From a checkpoint of a small image deblurring model.
Model: 40-pixel images, norm groupnorm.
Training: normuon at rate 0.013, 5700 steps, batches of 64.
Data: trained on crops of objects in photos (Visual Genome), 30875 training examples, 11.8 epochs.
Rows from block 14, named by matrix and row number. Each number is 128 + 24 x the weight over its row's rms, rounded and kept within 0 to 255. All counts start at 0. After the name is the row's rms in percent of the matrix's.
# convs0: first 3x3 conv (model.decb.1.0.convs.0.weight, 128x256x3x3), inputs 208-233, a 3x3 kernel for each
convs0.18 102 [132 127 143 163 111 168 129 124  59 132  91 104 132  72 121  99 171 105 139 140  90 162 135 104 149 136 120 151 162 130 161  70   0 137 151   0 122 145 132  85  89 167 128  70 133 142 103  97 112 135 151  96 116 130 134 181 136 151 176  52 143  93 119 143 130 135 112 101  36 139 107 128 133 104 133 110 169 207 100 163 145 117 131 133  93 141  86 151 115 100 147 154 136  88 226  84 109  83 181 137 148 114  98 120 177 109 139 123 129 122 109 129 115 113 147 120 156 170 122 145 128 175 108  75 228 114 147 126 123 187  95  94 104 134  81 162 109 173 121  81  40  81  96 146 111 142 144 135 145 101 133 108 111 255 255 143  90 169  85 149 161  93 100  76 132 117 100 107 111 100  97 101 175 134 129 154 148  97  49 157 131  86 159 115  93 127 168 177  82 109  79 171  98 125 153 116 148 131 117 109 141 117 124 120 139 130 125  91 130 107 106 159 106 123 158 142 117 151 132 162 137 127 161 119  75 116 128 107 145 180 237  75 158 201]
convs0.19 099 [ 97 102 114 156 158 167 149 119 210 107  78 117 114 186 117 121 154 136 137 164 117 156  69 143 127 151  88  76  56 188  51 179  85 137 155 185  88 147 110  88  85 123 127 131  77 164 138  78 105 112 106 169 149 128 145 184 112 182 159 170 136 135 121  79 133 148 170 156 137 149  96 150 156 184 159 161  93 153 120  92 149 121 124 148 178 136 158 114 152 184 138 102 122 101 132 142 110  88  89 111  99 183 106  92 133 140 158 124 121 146 160  98 168 114  95 164 113 144 112 122 114 136 135 161 129 120  81  87 132  92 144 102  84 149 136 142  93  82 175 124  80 180 178 139  96 123 132 115 199 152  94 137 153 151 109 190  84 148 190  75 166  49 148 107  99 109 135 109 100 155  81 125  75 134 141 134 117 109 185 142  62 152 107  93  71  99 127  72 124 141  95 162 154  85 156 139  95 171 129 121 135 106 111 108 143 112 162 102 165 169 126 125 150 155 103 113 109 154  89 133  90  65 117 151 109 111 136  93 147 136  85 104 102  92]
convs0.20 098 [119 208 150 147 126 163 168 137 127 146  97 116 118 155 117  92 178 149 143 114 147 146 100 142  96 120 114 141 131 112  95  89 189 116 179 163  96 122  76  66  74  96 143 184  85 151 152 147 189 128 152 152 128 127 116 158 161  34 133 191  89  96 156 110  90 104  89 140 133  98 185  92 140 113 118 125 104 100 127 110 136 163 162 126 125  96  78  57 107 183 118  99 147 167 111 149 109 149 133 159 128  94 143 121 122 160 130  93 130 102 139 136 140 156 157 140 125 181 191 155 149 162 131 145 129  96 120 136  88 125 133 118 187 162  73  94 114 100  79 145 125 243  89  60 140 152  99 136  91 187  85 134 156 174 189  99 119 102 183 147  92  44 133 134 114 152 149 126  67  89 143 146 170 124 145 106 166 150  83 163 174 129 108 126 209   3 218 135 115 126 181 104 116 159  72 128 108 127 116 136 145 123 111 136 153 137 118 152 139 165 122 100 115  91 156 118 136 133 159 134 101 105 174 104  79 144 178 166 159 152 180 139 137 123]
convs0.21 102 [122 121  97 104  92  18 173 124 155 121 120 126 139 106 113 147 161 111  97 136 102  84  83  89 111 119  68 137 184 129 180  77  65 149 142 160 148 184 171 127 144 114 111 219 134 130 136 123 105 112 129 131 134 120  49  72  76 155 155 115 115 148 113 125 121 111  96 102  77 155 151 139 163 178 120 165 164 111 161 199 127 150 100  82 151 201  67 157  92 121  94 163 109 109 180 124  94 153 158 159  68 103 147 106  76 114 111 135 158  96 137  78 120  91 109 127 143 136  82 107 154 112 151 107 135 118 110  92  88 148 141 147 120 116 127 125  95 182 162  56 151 112 161 120  91  94 141 145 190 124 146 110 131 132 145 104 133 159 127 131 148  94 131 170 129  94  98 125 102  97 140 114 112 114 144 124  59 115 126 115 152 121 123  97  42 158 155 113 155 117  80  80 129  73 149 134  86 106 131 129 160 137 118 126 128 140 149 120 117 114 133 170 130 140 113 124 180 136  78 138 164  79 134 141  89 175 175  93 151 132  49 154 127 107]
convs0.22 104 [166 144 106 200 120 138 132 104 148 112 130 100 122 116 150 162  99 163 109 200 181  66 115 139  95 165 123 152 118  67 118 114  75 114 168 134  47 102  76 121 118 116 115 137  55 102 146 169 118 161 197  76 154 133 104 142 102 153  63 127 131  17 106  92 172 102 124 111  90 186 120  59  93 163 115  96 134 107  76 144  79 191 162 186 157 135 164 128 133 133 119 118 106 179 195 134  94 122 115 138 114 122 109 167 138 102 162 158 126 121 118 106 157 116 135 132  93 100 129 139  96 120 117 149 153 132 114 160 102  79 110 106 186 148 134  49 123 171 122 157  98 129 142  83 140 109 125 131 107 128 183 131 116 138 133 100 183  53 120 114 140 128  99 139 161  86 122 142 117 161 192 157 166  94 116 119 129 149  97 108 106  74 187 136  86 175 146 146 177  90 115 110  66 138 138  80 105 108 133 135 128 116 113 128 141 144 136 168 134 151 108 174 132 100 160 104 139 118  96 113 120  89 217 113 132  75  74 148  82  83  94  65 111  87]
convs0.23 100 [152 152 148 134  93 119 161 112 137 131 164 122 142 121 149 129 129 199 101 140 133  72 158 122  78 244  68 145 113 101 160 148 121 149 124  98 115 128 157 179 105 137 204 158 150 154 138 125 128 117 128 106 141  99  48 135 137  99 168  84 187 186  91  39 145 115  94 111  62 157 132  93 117  90 160 124 137 161 138  73 147 104 171 139 138 118  94 108 224 120  91 157 131  83 121 143 135  98 141 146 106  94  96 128  76  32 146 140 115 137 161 150 103 141 161 120 134 140  85  82 122  99 138 146 100 157 139 106 129 131 101  91 145 100 120 140 128 113 133 117 142  74 121 154 135 124 165 116 117 157 124 133 136 153 106  86 107  98  41 110 170 134 132  92 140 110 113 153 108 154 108  76 180 110 126 133 111 178 118 134  99 128 121 136 133 121 136 115 139 152  70 108 115 118 100  71 109  75 148 178 106 128 148 115 132 129 124 100 147 152  80 140  90 122  94  83 114  94 160 170 130 203 201 146 169 125 124 111 137 146 129 148 138 136]
convs0.24 101 [107 135  91 144 110 134 127 111 114  98 118  99 130 105 120 113 134 109 153 129 139 141 125 151 122 138 130 132 164 140 153 173 149 120 166 154 128 122 147 126 140 123 130 155 131 136 157 130 149 145 165 144 143 131  19   8 104  34  69  70  49  25  71 149 120 136 128  83 165 125  83 133 140 126 101 122 161 117  99 158 126 166 120 103 117 130 135 154 113  71 131 142 124 161 140 133 155 129 160 136 143 162 137 119 177 115 157 148 142 152 153 155 175 110 132 170 148 135 172 116 146 165 111 145 142 119 149 134 143 137 134 100 126 129 148  69  88 135  99  89 127  98  94  98 174 183 191 179 219 163 158 184 170 111 118 149 146 148 178 130  90 171 121  74 135  90  71 140 107 134 143  80  88  83 102 102 107  81  52  64 182 103 157 127 121 125 128 128 132  72 112 132  86  86 160  92  74 150 105  99 128  94 106 161  78 103 137 129  94 127  97 154 131 127 150 126 131 103 105 174 138 106  99 128 120 105 114 132  95 124 132  96 144 142]
convs0.25 090 [146 139 168 134 168 151 152 139 114 126 134 180 147 147 156 169 134 131 133  96 146 144 108 128 138  86 129 134  82  96 209  97 157 122  58 114  85  48 135  83 171 118  97  92  89 131 121  91 147 128 100 135 140 139  96  92 148  71  95 176  87  72  98  86  94  93 124  91 187  87  82 101  74 104 117 106 142 142 136 101 104 166 137 145 168 164 124 158 175 199 185 105 110 226 100 131 147  88 111  86  80  96  47 133 164 125 134  88 166 123 106 187 140 165 122 165 146 121 134 160 171 151 145 174 148 148  93  69 106 136 135 115  92 119  87 176 154  99 215   9 158  39 113 102 170 140 110 195 129 118 159 115  94 123 108 145 166  64 126 170 135 159 107 120 117 115 116  95 137 167 107 179 137 152 209 138 117 126 126  88 111 183 131 102 245 105 205 136 214  77 127 145  45 115  96 104 140 124 112 147 136 160 100 123 156 125 152 161 100 104 116 110 175 116 126 120 238 145 147 213 111  88 120 120 119 136 126  99 135 109 148 153 103 123]
convs0.26 097 [163 153 116 131 127 168 143 129 194 149  99 172 104  76 148  56 153 120 152 181  99 113 106  61 153 137  92 127  94  81 238  46  70 134  99  82 113 139  99 141 151 122  93 149 112 142 168 156 170 117 139 152 199  92 110 114 125 152 150 117 166 126 101 140 180 100 137 102  82  80 112 183 168 141 154  84  89 167  96 149 118 117 182 130 124 183 113 180  99 116 146  78 156 169 109 141 160 135 140 160 177 124  90 117  40 100 166 144 135 104 123 142 140 122 118 126 152 167 149 165 134 124 196 120  76 160 136 146 107 179 171 152 119 123 128  76 129 140  86 110 138 104 121  80 112  99 113 196 176 135 141  99  86 153  78 122 160 194 162  87  54 165 100 133 157  73 109 158 168 177 142 122 136 160 153 128 116 137 115 110 204  74  97 144  88 135  80 119 154  99 153 122  82  83 154 145 115 169 111  89  74  92  91 116  96  81 120  95 122 132 158 158 105 114  61 151 125 116 162 160 126 164 130 162  88 164 150 176 119 132 169 140 116 189]
convs0.27 112 [ 89 148 119 107 160 156 111  72  84 112 124 101 100 105 111  99 131 151 105 128 147 119 133 136 102  95  98 171  84  59 108 149  60  98  93 124 178 194 160 121 191 131 112 148 126 120 140 149 130 109 157 129 149 119 117 116 146 145 134 144 144 136 105 195 136  87 138 126  93 101 153 138 118  81 148  71 156 114 161 113 140 116 166 129  63 128  98 203 113 102 116 157  87 166 155 125 132  93 112 156 166 103 111 135 152 132 126 102 133 158 103 115 150 170 131 140 138 123  88 136 131 166  89 125 153 142 138 174 104 130  48 122 119 203 156 121  58 159 195 181  44  50 205 160 178 165 105 101 116 151 157 115 157 203 174 159 107  30  48  95 106  79 140 133 120 105 115  99 196 133 121 117 178  94 170  83 108 153 172 133  87 103 121 118  82 131 148 149 144 116 148 123 124 126 131 125 108 116 142 140 131 132 102 136 150 141 152 134 120 112  68 161 151 130 127 111 116 128 147 165 100 123 104 174 155 122  84 147 119 137 145 167 115 127]
convs0.28 103 [ 95 133 124 170 170 113 142 136 124 170 196 176 176 213 197 188 173 148 166 192 190 153 187 181 130 128 127 113 101 116 182 131 137 123 146 137 152 153 158 194 190 135 187 143 114  97  79 102  94 152 125 125 138 144 166 130 149 208  82 104 162 145 120 132 161 134 175 164 107 167 117 103 133 142 119 122 213 131 134 161 149 108  66  53 145 136  95  90  91 104 131 128  91 162  97 114 128 119 132 119 167 133 151 173 143 112 140 106 145 140 133 115 147 128 157 139 148 100 119 154 156 162 168  89  96  98 119 137 119 138 125 127 108  86  95 134 143 156 114 104 154 107 130 134 162 161 137 153 153 114 174 128 129  96  83  75  74  68  94 151 139 116  26  83 117  71  93 106  94 105  84  77  95  48 118 117 101  95 123  51 129 106  76 114 134  88 131  98 109 110  88  91 138  98 103 100  50  80 113 125 123  98  94 124 130 126 111 103  83 126 145 149  79  84 141 123 119 113  78 101 144  45 138 131 120 134 168 164 185 212 181 147 161 144]
convs0.29 097 [120 124 190 147 145 177 193 122 146 113 153 152 123 176 143 114  79  47 101 120 122 173 134 151 127 115 129 211 100 149 170 102 221 152 198 152 161 203 125 143  74  93 157 179 123 134 160 150 142 139 244 116 138  88  86  96 118 102 135  92 108 113  93 157 110 144 172 192  89 126 131 114 144 100  81  77 126  85 111  62 123 128 133 163 171 153 166 134 161  80  88 167 133 168 142 111 160 134 126 163 126 105 147 125 132 172 138 148 162 150  75  81 133 107  83 104 171 126 118 129 123 192 116 136 159 130 157 163  96 113 149 137 117  92 146 118 153 144  68 133 202  97 152  87 163 170  98 150 166 143 144 160 148 169 108 133  88 100 217 128 157 159 114 146 127 139 115 130 137 154 132 127 146 107 118 154 120 111  45  96 126  79 136 190 166  95 167 108  80 129 150 148 174 152 134 183 147 138 124 131 131 134 153  78 121 107 130 153 134 114 171 103 104 174 117 152 102 159 124 155 204 146  77 107 188 125 161 103 133 168  62 127  31 169]
convs0.30 098 [ 89 103 120 105 160 118 128 141 148 170 108  93 155 173 122 130 138 131 118 109 162 159  76 155  90 125 123 107  65  56 140  67  89 132  85  57 140 176 142 141 134 133  83 126 111 156 137 150 148 101 211 174 162  42 155 115  70 135 145 169 161 149 133 121  44 109 152 163 123 140 100 182 119 135  91  37 155  90 128 140 110 187 131 154 188  98  59 186 120  80 122 157 121 166 167 113 138 137 111 110 141 163 100 146 107  49 114 134 118 134 104 150 155 101 130 127 136 102 102 129  72 128 122 108 142 132 153 156 138 174 105 169 154 124 152 133  83 119 117 163 134 140  91 117 137  92 112 128 124 113 161 116 101 152 116  97  98 143 128  83 154 115 106  98 160  94  81 210 107 121 115  95 140  91 152 126 130 129 149  86 138 165 194 145 189 114 149 214 151 142 160 141 136 161 123 111 162  93 140 115 101 111 148 100 160 134 121 149 159 134 110 159  89 140 160 128 157  79 125 195  95 157 186  82 101 120 108 138 116 120 136 132  68 188]
convs0.31 098 [138 110 141 115 141  98 121 151 145 105 126 106 138 112 166 124 100 125  95 149 132 112 156  84  95 109 153  81  81 151 108  31 232 124 212 160  97 115 109 103 100 111 112  77 112 111 135 135 178 184 103 105 117 154 122 140 120  94  92 146 132 149 153 100  90 155 181  14 255 121 127 152 121 139  89 152 102 138 118 165 146 167 125 152 141 167 153 156 120 148 115 113 125  77 152  75 116 149 100  91  87 109 161 142 163 143 130  89  90 129 124 124 120 110 135 126 131 135 130 117 142 151 136 140 175 107 100 119 168 139 120 149  96 101 137 100 105 173 142   0 165  62 197 150 119 175 117  83 196 115 147  85 128  85  80 129 165 161 127 152 143 128 128 112 156 101 167 122 117  91 138  78 162 150 102 154 158 107 137 123 138  98 121 110 196 124 179 183 129 176  93 112 186 122 145 162 112 114 117  94 160 122 133 142 116 140 126 123 144 128 101 124 139 126 138 104  64 114 102  82 171 103 153 143 135 123  98 154 121 102 111 126 104 158]
convs0.32 101 [113 143 147 181 109 159 149 144  79 108 128 165 123 144 152 140 151 121  98 146 103 165 146 104 109 154 136 144 151  79 156 152  84 174 186 137 159 112 144  64 138 167 132 155 136 123 178 112 115 167  93  80 135 125 151 104 156 126 102 119 154 142 124 116 152 144  85  82 136 134 176 173 161 168 138  81 133 137 158  92 105 144 136 106 148 153  97 174 121 106 130 133 142 198 193  82 110 152 118 113 143 113 131 154 193  93 107 126 130 128 124 116 157 119 128 167 142 137 117 132 137 117  90 132 133 108 137  87 115 124 130 127 115 121 175 115 115 140 101 109 158 120 130 140 106 119 110 113  91  64  97 135 142 103 105 164 112 120  59 127 194 173 102 138 154 148 108 140 117 140  97 160 127 110 141  92  87 109 168 118 164  36 104 150  51  63 120 185  76 121 125 160 194  97 158 137 125  88 128 110 146 112 116 137 142 117 132 142  87  92 113 199 157 133  99 106 198  87  42 124 169 103 128 176 155 169 149 129 134  81 114 182 129 129]
convs0.33 096 [131 114 169 129 180 187 169 179 186 105 159 126 144 142 151 165 107 152 139  80 133 200  83 126  89 129 135 106 211 102 100 173  66 123 192 120 130 114  74  63 124  61  77  97 130 104 129 144 175 112 126 107 146  68 165 112 128 129  83 128 140 104 148  96 175 131 170 127 167 157 108 147  88 151 164 126 106 107 108 132  83 144 143 131  86 174  93 230 182 124 118 158 141 141 169 165 115 119 108 162 116  86 121 167 143  82 129  86 125 125 101 151 135 110 131 147 104 107 159 152 168 115 118 105 123 132 144 128 189 120 152 133  49 152 206  59 170  90 138  82  98  74 139 144 158 227 137 140 148 116 175 188 143  58 101 162 227  76  20 104 181 164 112  78 164 164 100 108 125 135 110  84 165 136 171 202 196 142 152 130 153  81 106 118 124 134 151 125 133 118  98 145 126 172 149 170 135 124 128  70  90 137 115 143 142 127 158 168 190 159 115  94 127 112 132  82 197 153 137 187 101 109 107 150  98 162 137 138 158 183 129 146 103 142]
convs0.34 098 [108 105 125  32 128 126 116 128  79 128 119 121  84 111 121  95 101  99 158 170 134 226 107 133 134 150 137  99 147 101 110 120 154  99  90 109 151 127 135 103 114 134 106 131 154  64 108 128 255 105  95 143 104 106 129 151 119  79  94 174 117 126 162 136 154 128 102 109 151  57  86 155  11 124 110 221 112 104  56 141 122 127 110  84 107 101 106  59  95  82 136 127 127 245 133 171 154 171 143 171 134 123 238 141  93 103 149 112 112 127 133  89 135 129 111 118 136 113 135 139 100 150 133 122 143 103  97 125 120  63 118 109 137 119  75 135 139 121 164 118 109 159 109 130 127 127 150 129 115 101 140 130  94 117 134 145 104 108 156 143 148 127 130 137 126 163 123 117 135 126 151 128  94 116 103 122 145 114 109 137 139 120 109 143 169  91 164 114 116 194 110 112 114 118 138 132 116 113 125 113 116 123 127 132  96 155 127 172 130 119 252 136 163 127 137 148 106 139 149 169 167 179 103 110 168 133 107 123 119  97 109 169  99 101]
convs0.35 106 [159 157  97 162 184 160 122 114  99 127 159 122 161 188 124 132 151 129 129 151 158  90 133 205  46 103 172 108 118 108  61 145 148 103 208 113 111 183 155  80  37  99 126 149 142 181 124 114 142 111 131 153 113 152  90  85 151 130 113 116 117 129 151 136 160 146  85 128 117 117  81  84 105 133 161  84 135 156 121 126 149 107 138  79 135 121  32 127  88 120 121 110 141  98   0 186 135 142 188 143 134 157  94 140 111  91 108 109 121 104 126 136 166  99 164 158 146 163 160 145 117 147 171 142 126 122 125 122 119 135 155 129 131 142 148  95 149 127 177 146  39 106 204 110 102  69 121 164 102 112 152 128 103 119 154 162 108  77 164 176 128 114 122 140 170 148  28 104 155 121 119 105 136 103 102  90 105 107 121 119 192 226 150 255 218 204 230 128 183 127 151 141 113 121 164 131  96 117 142 140 126 128 108 140 101 144 160  51  90 150  57 197 193 104 129 130 122 111 115  63  87 128  95 146 144  52 124 148 132 147  86 108 126  61]
convs0.36 102 [124 131 143 116 163 164  63 152 119 121 154 169  72 148 152 107 178 109 142 108 120 153 124 132 233 148 148 181 122 151 154  62 218 212 131 193 102 120 144  93 149  87  90  76 121 127 138 103 141 147 180 208 107 119 149  70 124  95  88 123  37  42 229 134 133 103 129 102 103 126 110 180 120 129 122 127 106 123 123 122 141 164 151 202 170 170 142 121 118 119 118  93 173 137  93 142 122  88 162 153 149 165 200 116 120 148 129  63 127 156 124 136 137 128 155 111 111 153 166 118 124 130 157 130 146 150 114 108 116 138 127 121 122 123  96  93 177  93 124 161 124 181 106 103 147 134 145 149 148 142 118 136 136 147 141 158 114   0  76 160  87 150 121 173 130 133  94 148 146 108 148 109  40 173  84 120 100 124 200 154  82 154 183 109 117 107 149 130  56  94 105 132 123 118 126 104 126 106 128 140 117 133 104 109 133 136 120  81 135  93 145 105 116 118  87 135 136 133 100 146 130 160 187 145 131 163 158 130 109 121 155 136 148 156]
convs0.37 094 [142 109 115 126  73 127 128 147 117 178 160 115 102 112 122 168 114 112 150 148 161 147 105  97 161 114 131 107  98 109 129 136 153 152 186 171 135 219 131 138 237 164 101  97 147 141 147 136 158 127 145 136 148 164 142 134 118 158 113 126 145 142 133 137  82 144 139 160 136  74 135 151 137 140 118 118 148 114 156 121 147 136 165  98 120  81  75 171 241  76 120 114 100 108 134 149  64 132 120 119 106 147 121 121 124 103 154 100 104  96 147 100 109 123 109 108  94 181 182 171 144 156 115 119 140 133 124  67 106 125 112 126  94 124  39 119 122  99 135  87 115  41 146 148  93 104 118 151 136 126 195 211  73 131  88 136  87 121 133 123 142 138  75 124 155  91 122 153 159  67 132 142 129  95  94  94  75 100 105 125 112 133  98 141 116 114 116 140 135 154 135 151 117  86 153 161 150 165 121 128 141 124 117 145 138 132 146  99 144 104 135 127  80 107  91 133 123 175 152 131 106 115 134 120 139 118  95 103 163  92 156 160 134 135]
convs0.38 104 [134 137 186  75 119 153 105 121 143  99 124  96  94 159 121  93 143  70 119 137 158 197 137 137  42  89 102 150 101 149 116  88 134 153 122 138 122  93 137 151 152 118  98 158 115 157 109 139 100 106 105 123 122 137 111 142 131 150 117 140 159 134 180 145 151 131 198  89 166 127 126 184 119 151 127 181  65 182 146 131 143 125 128 162 142 115 180  62 120  79 126 116 139 147 118 170 139 143 158  97 109 149 182 133 138 101 107 123 122 120 140  94 101 141 137 148 164 102 136 129 191 144 100 113 143 146 104 137 158  91 207 101 166 160 123 117 120 129  58  47 122 146 130 153 146 153 147 123 121 105 103 141  80 195 128 165 134 115  88  39  55  51 100 124 121  84 217 188 145 139  93 186 150 180 106 168 101 133 103  83 115 106 113  87  89 165 170 102  98 103 119 150 151 121 131  81 117 106  86 125 129 119 105 144 121 147 173 129 145 135 182 100 137 133 148 182 132 121 147 105 162 156 162 120  96 118 129 137 163 133 152 148 153 133]
convs0.39 103 [137  86 100 117 142 126 150 174 146  84 125 103 127  94  95  67  95 112 113  95  91 111  74  81 114  55  43 126 105 128 151 118 124 115  95 151 125 224 176 137 227 161 165 235 174 143 113 110 145 140 168 149 142 101 122 145 113 140 159 154 118 128 147 116  88  74 142 111 110 150 136 143 131 177 115 113 151 142 135 173 132 107   3 100 110 194 114 138 130  88 147 136 124 134 153 144 103 133 152 134 110 121 153 161 114 155 131 146 130 128 127 139 155 115 101 170 136 126 120 123 143 123 122 136 119 130 133  51 118 132 192 106 128 152 133 144 112 126 125 114 130 124 135 103 103 128 206 163 147 123 166 145 132  88 116 131 121 132 131 103  94 113 158 163 144 161 126 151 188 117 127  99  61  79 176 176 158 113  62 120 116 111 140 101 118 154 115 134 150  97 132 157 120 138 123 134 137 135 140 133 138 150 143 118 144 128 133 127 164 139 100 174 132 145 100 126 140  96  94 122 113 124 128 106 141 132 121 118 137 132 126 134 109 103]
convs0.40 094 [133 121 139 143 192 136 158 112 167 149 128  78 130 127 117 156  74 113 143 122 141  62 146 164 127 130 128 155 125  67 133 148 104 135 170 204  46 109  60 173 133 178 105  96 101 161  61 171  95 120 117 131 119 135 109 139 122 129 229 113 149 205 186  90 167 134 103 103 179 181 156 134 123 119  91  76 147  87 149 130  90 110 163 105 171 128 147 162 159 109 131 126  98 143 157 137 105 128 136 119 115 140 168 133 167 127 160 136 141 168 180 125 126 145 107 144 142 120 130  74 140 171 136 134 143 135  77  58 114 132 160 130 115 129 128  71 182 178 168 106 140  84 112 127 115 138 137 110 157 126 135 157 128 104 162 127 106 124 121 112  98 115 113 110 138 126 154 134 145  92 123  84 131 214 194 131 148 179 170 166 136 106  94  76  78  72  91 190  99 131 135 100 112 139  83 174 125 115 193 133 113 133 119 128 116 133 133  75 117 108  92 184  68 153 117 101 110 181 147  84 112 114  51 130 114 143  91 128 146 125 174  89  93 216]
convs0.41 100 [103 136 113  72 129 116 102  77 134 100 122 157 107 114 122  99 114 134 140 103 108 155 123 135 113 124 135 102 148 120 130 185 113 129 130 141 118 131 147 154 167 125 162 151 123  88 151  97 181 124 141  81 156 141  95 115 138  62 138 159  75 134 115 150 137 171 125 111 145 133 214  95  35 131 119 192 133 103 117 178  84 121 136  99 131 176 144 159 150 218  94 148  99 152 171 135 154 154 115 186  81 148 103 161 119 164  74 149 130 151 169 114 209 147 171 124 147 118 108 110 125 127 130 124 119 107 151 137 122 141 157 156 159  87 124 110 159 140 108 141 132 159 220 140 152 102 108 145 148 114 132  93 167 166 133 172  61  81 106 124  98  84 135 113 139 104 144  99  90  38 153 148 123  93 112 102 163 145 182 168 123 119  82  84 124  93 124  90  97 147 130  87  65 168  67 175  64 140 119 146 122  87 125 127 144 114 106 131 100 161 120 128 116 128 131 124 103 158 120 209 143 178 111 123 109 154 143 145 173 115 157 167 147 188]
convs0.42 096 [157 116 128 119 117 106  75 108 124  95 130 102 119  96 111 101  97 114 138 134 147 111 117  86  96  99 105 121 193 191 128 134 104 146 124 134 142 139 129 131 139 159 147 167 147 185 156 127 138 138 138 113 122  97 120 120 135 128 142  98 127 147 146 135 114  85 147 109 104  98 128  89 109 199  97 134 126 165 129 157 115 144  69 135 100  98 131 114 108  49 124 166 141 131 115 121  84 125 106 113 117 150 117 128  90 130 126 122 102 118 126 126 136 117 181 139 104 114 123  98 152 140 105  90  88 100 197  76 196 133 204 115 170 250 148 157 174 124 173  38 162  62 131 114 138 147 194  89  95 102 140 138 103 105  96 129 127 126 145 175 170 148 149 157 192 109 148 112 110  81 138 176  72 137 124 149 122 120 158  85 153 180 133 150 141 135 138 138 115 148 128 135 128 117 134  98 107 111 122  98 125  96 108  91 119 118 129 110 209 175 150 155 136 103 161 127 159 142 137 122 110 127 175 174 142 133 137  87 131 100 107 116 111  83]
convs0.43 098 [145 186 157 184 159 158 145 135 150 121 160 117 217 131 215 184 156 187  84 116 124  53 149 124  77 120 103  99  97 141 111  76 115 129 123 116  82 129 106  85 172  62  90 143 123 193 131 107 145  79 176 137 100 104 127 171 161 110 148 198 119 125 162 117 133 142 112 110 114 121 119 124 197 124  97 153 113 177 135 149 110 158 103 154 121 148 172 169  81  71 114  99 145 103  82 176 152 122 137  94 133 140 161 118  76 126 154 117 137 105 135 119 138 122 122 104 113 178 174 144 146 146 162 189 153 126 136 194 139 110 144 136 160 132 150 110 128 127  76 124 160 191 231 144 103 144 119  87 137 119 123  95  94  98 128  89  79  21  83 119  79 116 144 147 120 164 182 128 142 134 145 210 243 207 164 198 189 169 157 180 101 143 146  46  85 201  91 140  88 135  93 162 150  95 172 135 125 132 133 124 149 101 110 129 146 151 136 109 106 124 116 155 151 131 126 125  81 121  99 115 119 127 161 120 218 133 113 122  86 129 141 111 135 152]
convs0.44 097 [127 158 136 109 159  68 125 132 118 106 121 150 110 146 158 129  99 176 106  91 142 106 134 133 141 154 126 117  89 128 145 122  99 130  84 119  89 143 152 136 108  94 121 140 114 118 137 153 103 158  85 135  90 179 126 197  84 138 138  54 122 213 127 149 131 158 180 135 187 142 124 140  83 126 107 146 127  55 205  98 168 206 134 135 146 181 122  72 179 188 127 167 145 101 104 138 125 137 103  87 100  95 171 141 175 141  75 103 170 165 117 146 122 136 112 129  98 157 135 137  94 139 115 129  92 151 153 172 224 126 153 195 162 132 125 191 204 130  72  81 108  59  81 134 117 105 146 138  95 133 138 132 157 101  81  84 122  88 125 161 103 124 104 107 189 148 136 138 186 152 159 161 156 138 116 180 106 170 141 127 114 159 139  90 186 115 106  98 101 110 110  76 147 150 152  98  79 117 125 109 125 125 134 117 142 122 112 111 128  54 147  89 141 113 141 152 123 162 132 133 142 114 120 140 158 130 127 140 165 101 111 152 150  87]
convs0.45 106 [134 164 127 121 131 194 117 115 141 147 162 157 125 130 167 137 126 132 104  92 160  86 123 127  60 106 112  89 130 107 109 111 160 102 126 176 108 121 116 129 170 194  94 127 137 104 109 187 118  88 129  95 138 165 109 177 101 127 193 154 151 157 122 130 138  87 142 146 146 110 149  93 136  91 149 236 180 194 102 143 104  65  29  99 126 113 124  55 104 110 111 108 169 102 160 135 120 149 117 113  69 131 110 110 172  76 120 132 155 164 119 109 120 125 124 122 126 138 140 177 146 158 156 173 133 163 110 162 145 101 143 129 163 114 196 158 154 107 169 128 159 157 165 162 108 180 155 129 154 135 129 122 126 132 182 149 136 117 173 151 118 153 128 138 138 119 131 128 110  97 137 116  93 113 107 120  93 118 159 150 155 153 113 105 129 133 132 150 101 131 138  97  73 144  91 114 121  96 154 139 105 112 134 119 121 109 127  87 105 110 148 205 125  78 113 122 114 110  96 150 174 133 106 119 136 161 150 173 155 153 112 196 135 143]
convs0.46 100 [129 158 187 100 169 175 113 140  95 106 175 150 108 147 161 116 143 114 166 147 141 141 136 101 111 170 199  81  66 106 149 209 103 149  58 165 158 118 132 115 168  97 154 138  87 129  93 105 153 124 122 105 156 163 119  78 156 119 143 129 100 130 118 150  97 166 145 144 203  97 126 144 112  93  74 155 142 123  99  93  87  88 103 102 118 159 132 138 115 129 153 128 112 134 149 155 120 109 106 135 143  76 178 149 144 119 122 129 108  85 112 136 124 135 130 155 175  89 194 156 129 132 135 141 142 152 176 175 124 115 126 142 122 109 137  58  79 167 213 132 137 103 104  95 116 121 112 136 186 119 101  88 125 139 192 195 135 203 110 121  11  79 162 143 108  78 124 108 117 180 137  79 104 125 131 142 130  74 131 152 123 157  65 141 127 132 107 176  99 128 158 120 163 138 144 108 127  90 129 176 149 157 137 156 110 107 159 167  88  99 142 123 131 105 112 106 152 115 127 137 132  61  85 132 146 163 115 141 139 118 142 116 134 137]
convs0.47 098 [149 148 134 109 150 177 133  92 128 122  96 112 127 175 120 150 163 146 146 202 149 144 142 152  68 148 130 141  76 198 110 147 128 166 173 137  99 136 139 120 124 145 105 129  86 146 125 157 148 113 209 127 119  94  54 118  51 186 205 155 164 159 116 134 129 108 113 128  72  73 115 154 109 184 150 112 149 154  79 141 103 155 193 203 122 118 101 163 133 173 121  99  91  79 106 130 135  87 103  94 142 173  93 117  92 124 168 172 129 119 127 108 133 162 142 159 190 120 143 130  89 173  74 123 122 162 125 113 126 152 122 161 122 112 133 158 115 119  55 115  67  72 122  70 120  88 121 134 128 167  82 123 110  77 162 174  63  75 127 150 130 146 115 125  91 152 122 150  66 133 120 177 167 187  99  84  98 128  44 102  88 156 116  88  96 106 104 106  53  89 160 110 111  87 108 140 150 126 170 124 152 133 149 143 150 173 138 115 117 100 126 175  98  31  99 134 181 136 138  90 178 159  88  69  59  40 144 118 166 144 139  84 123 138]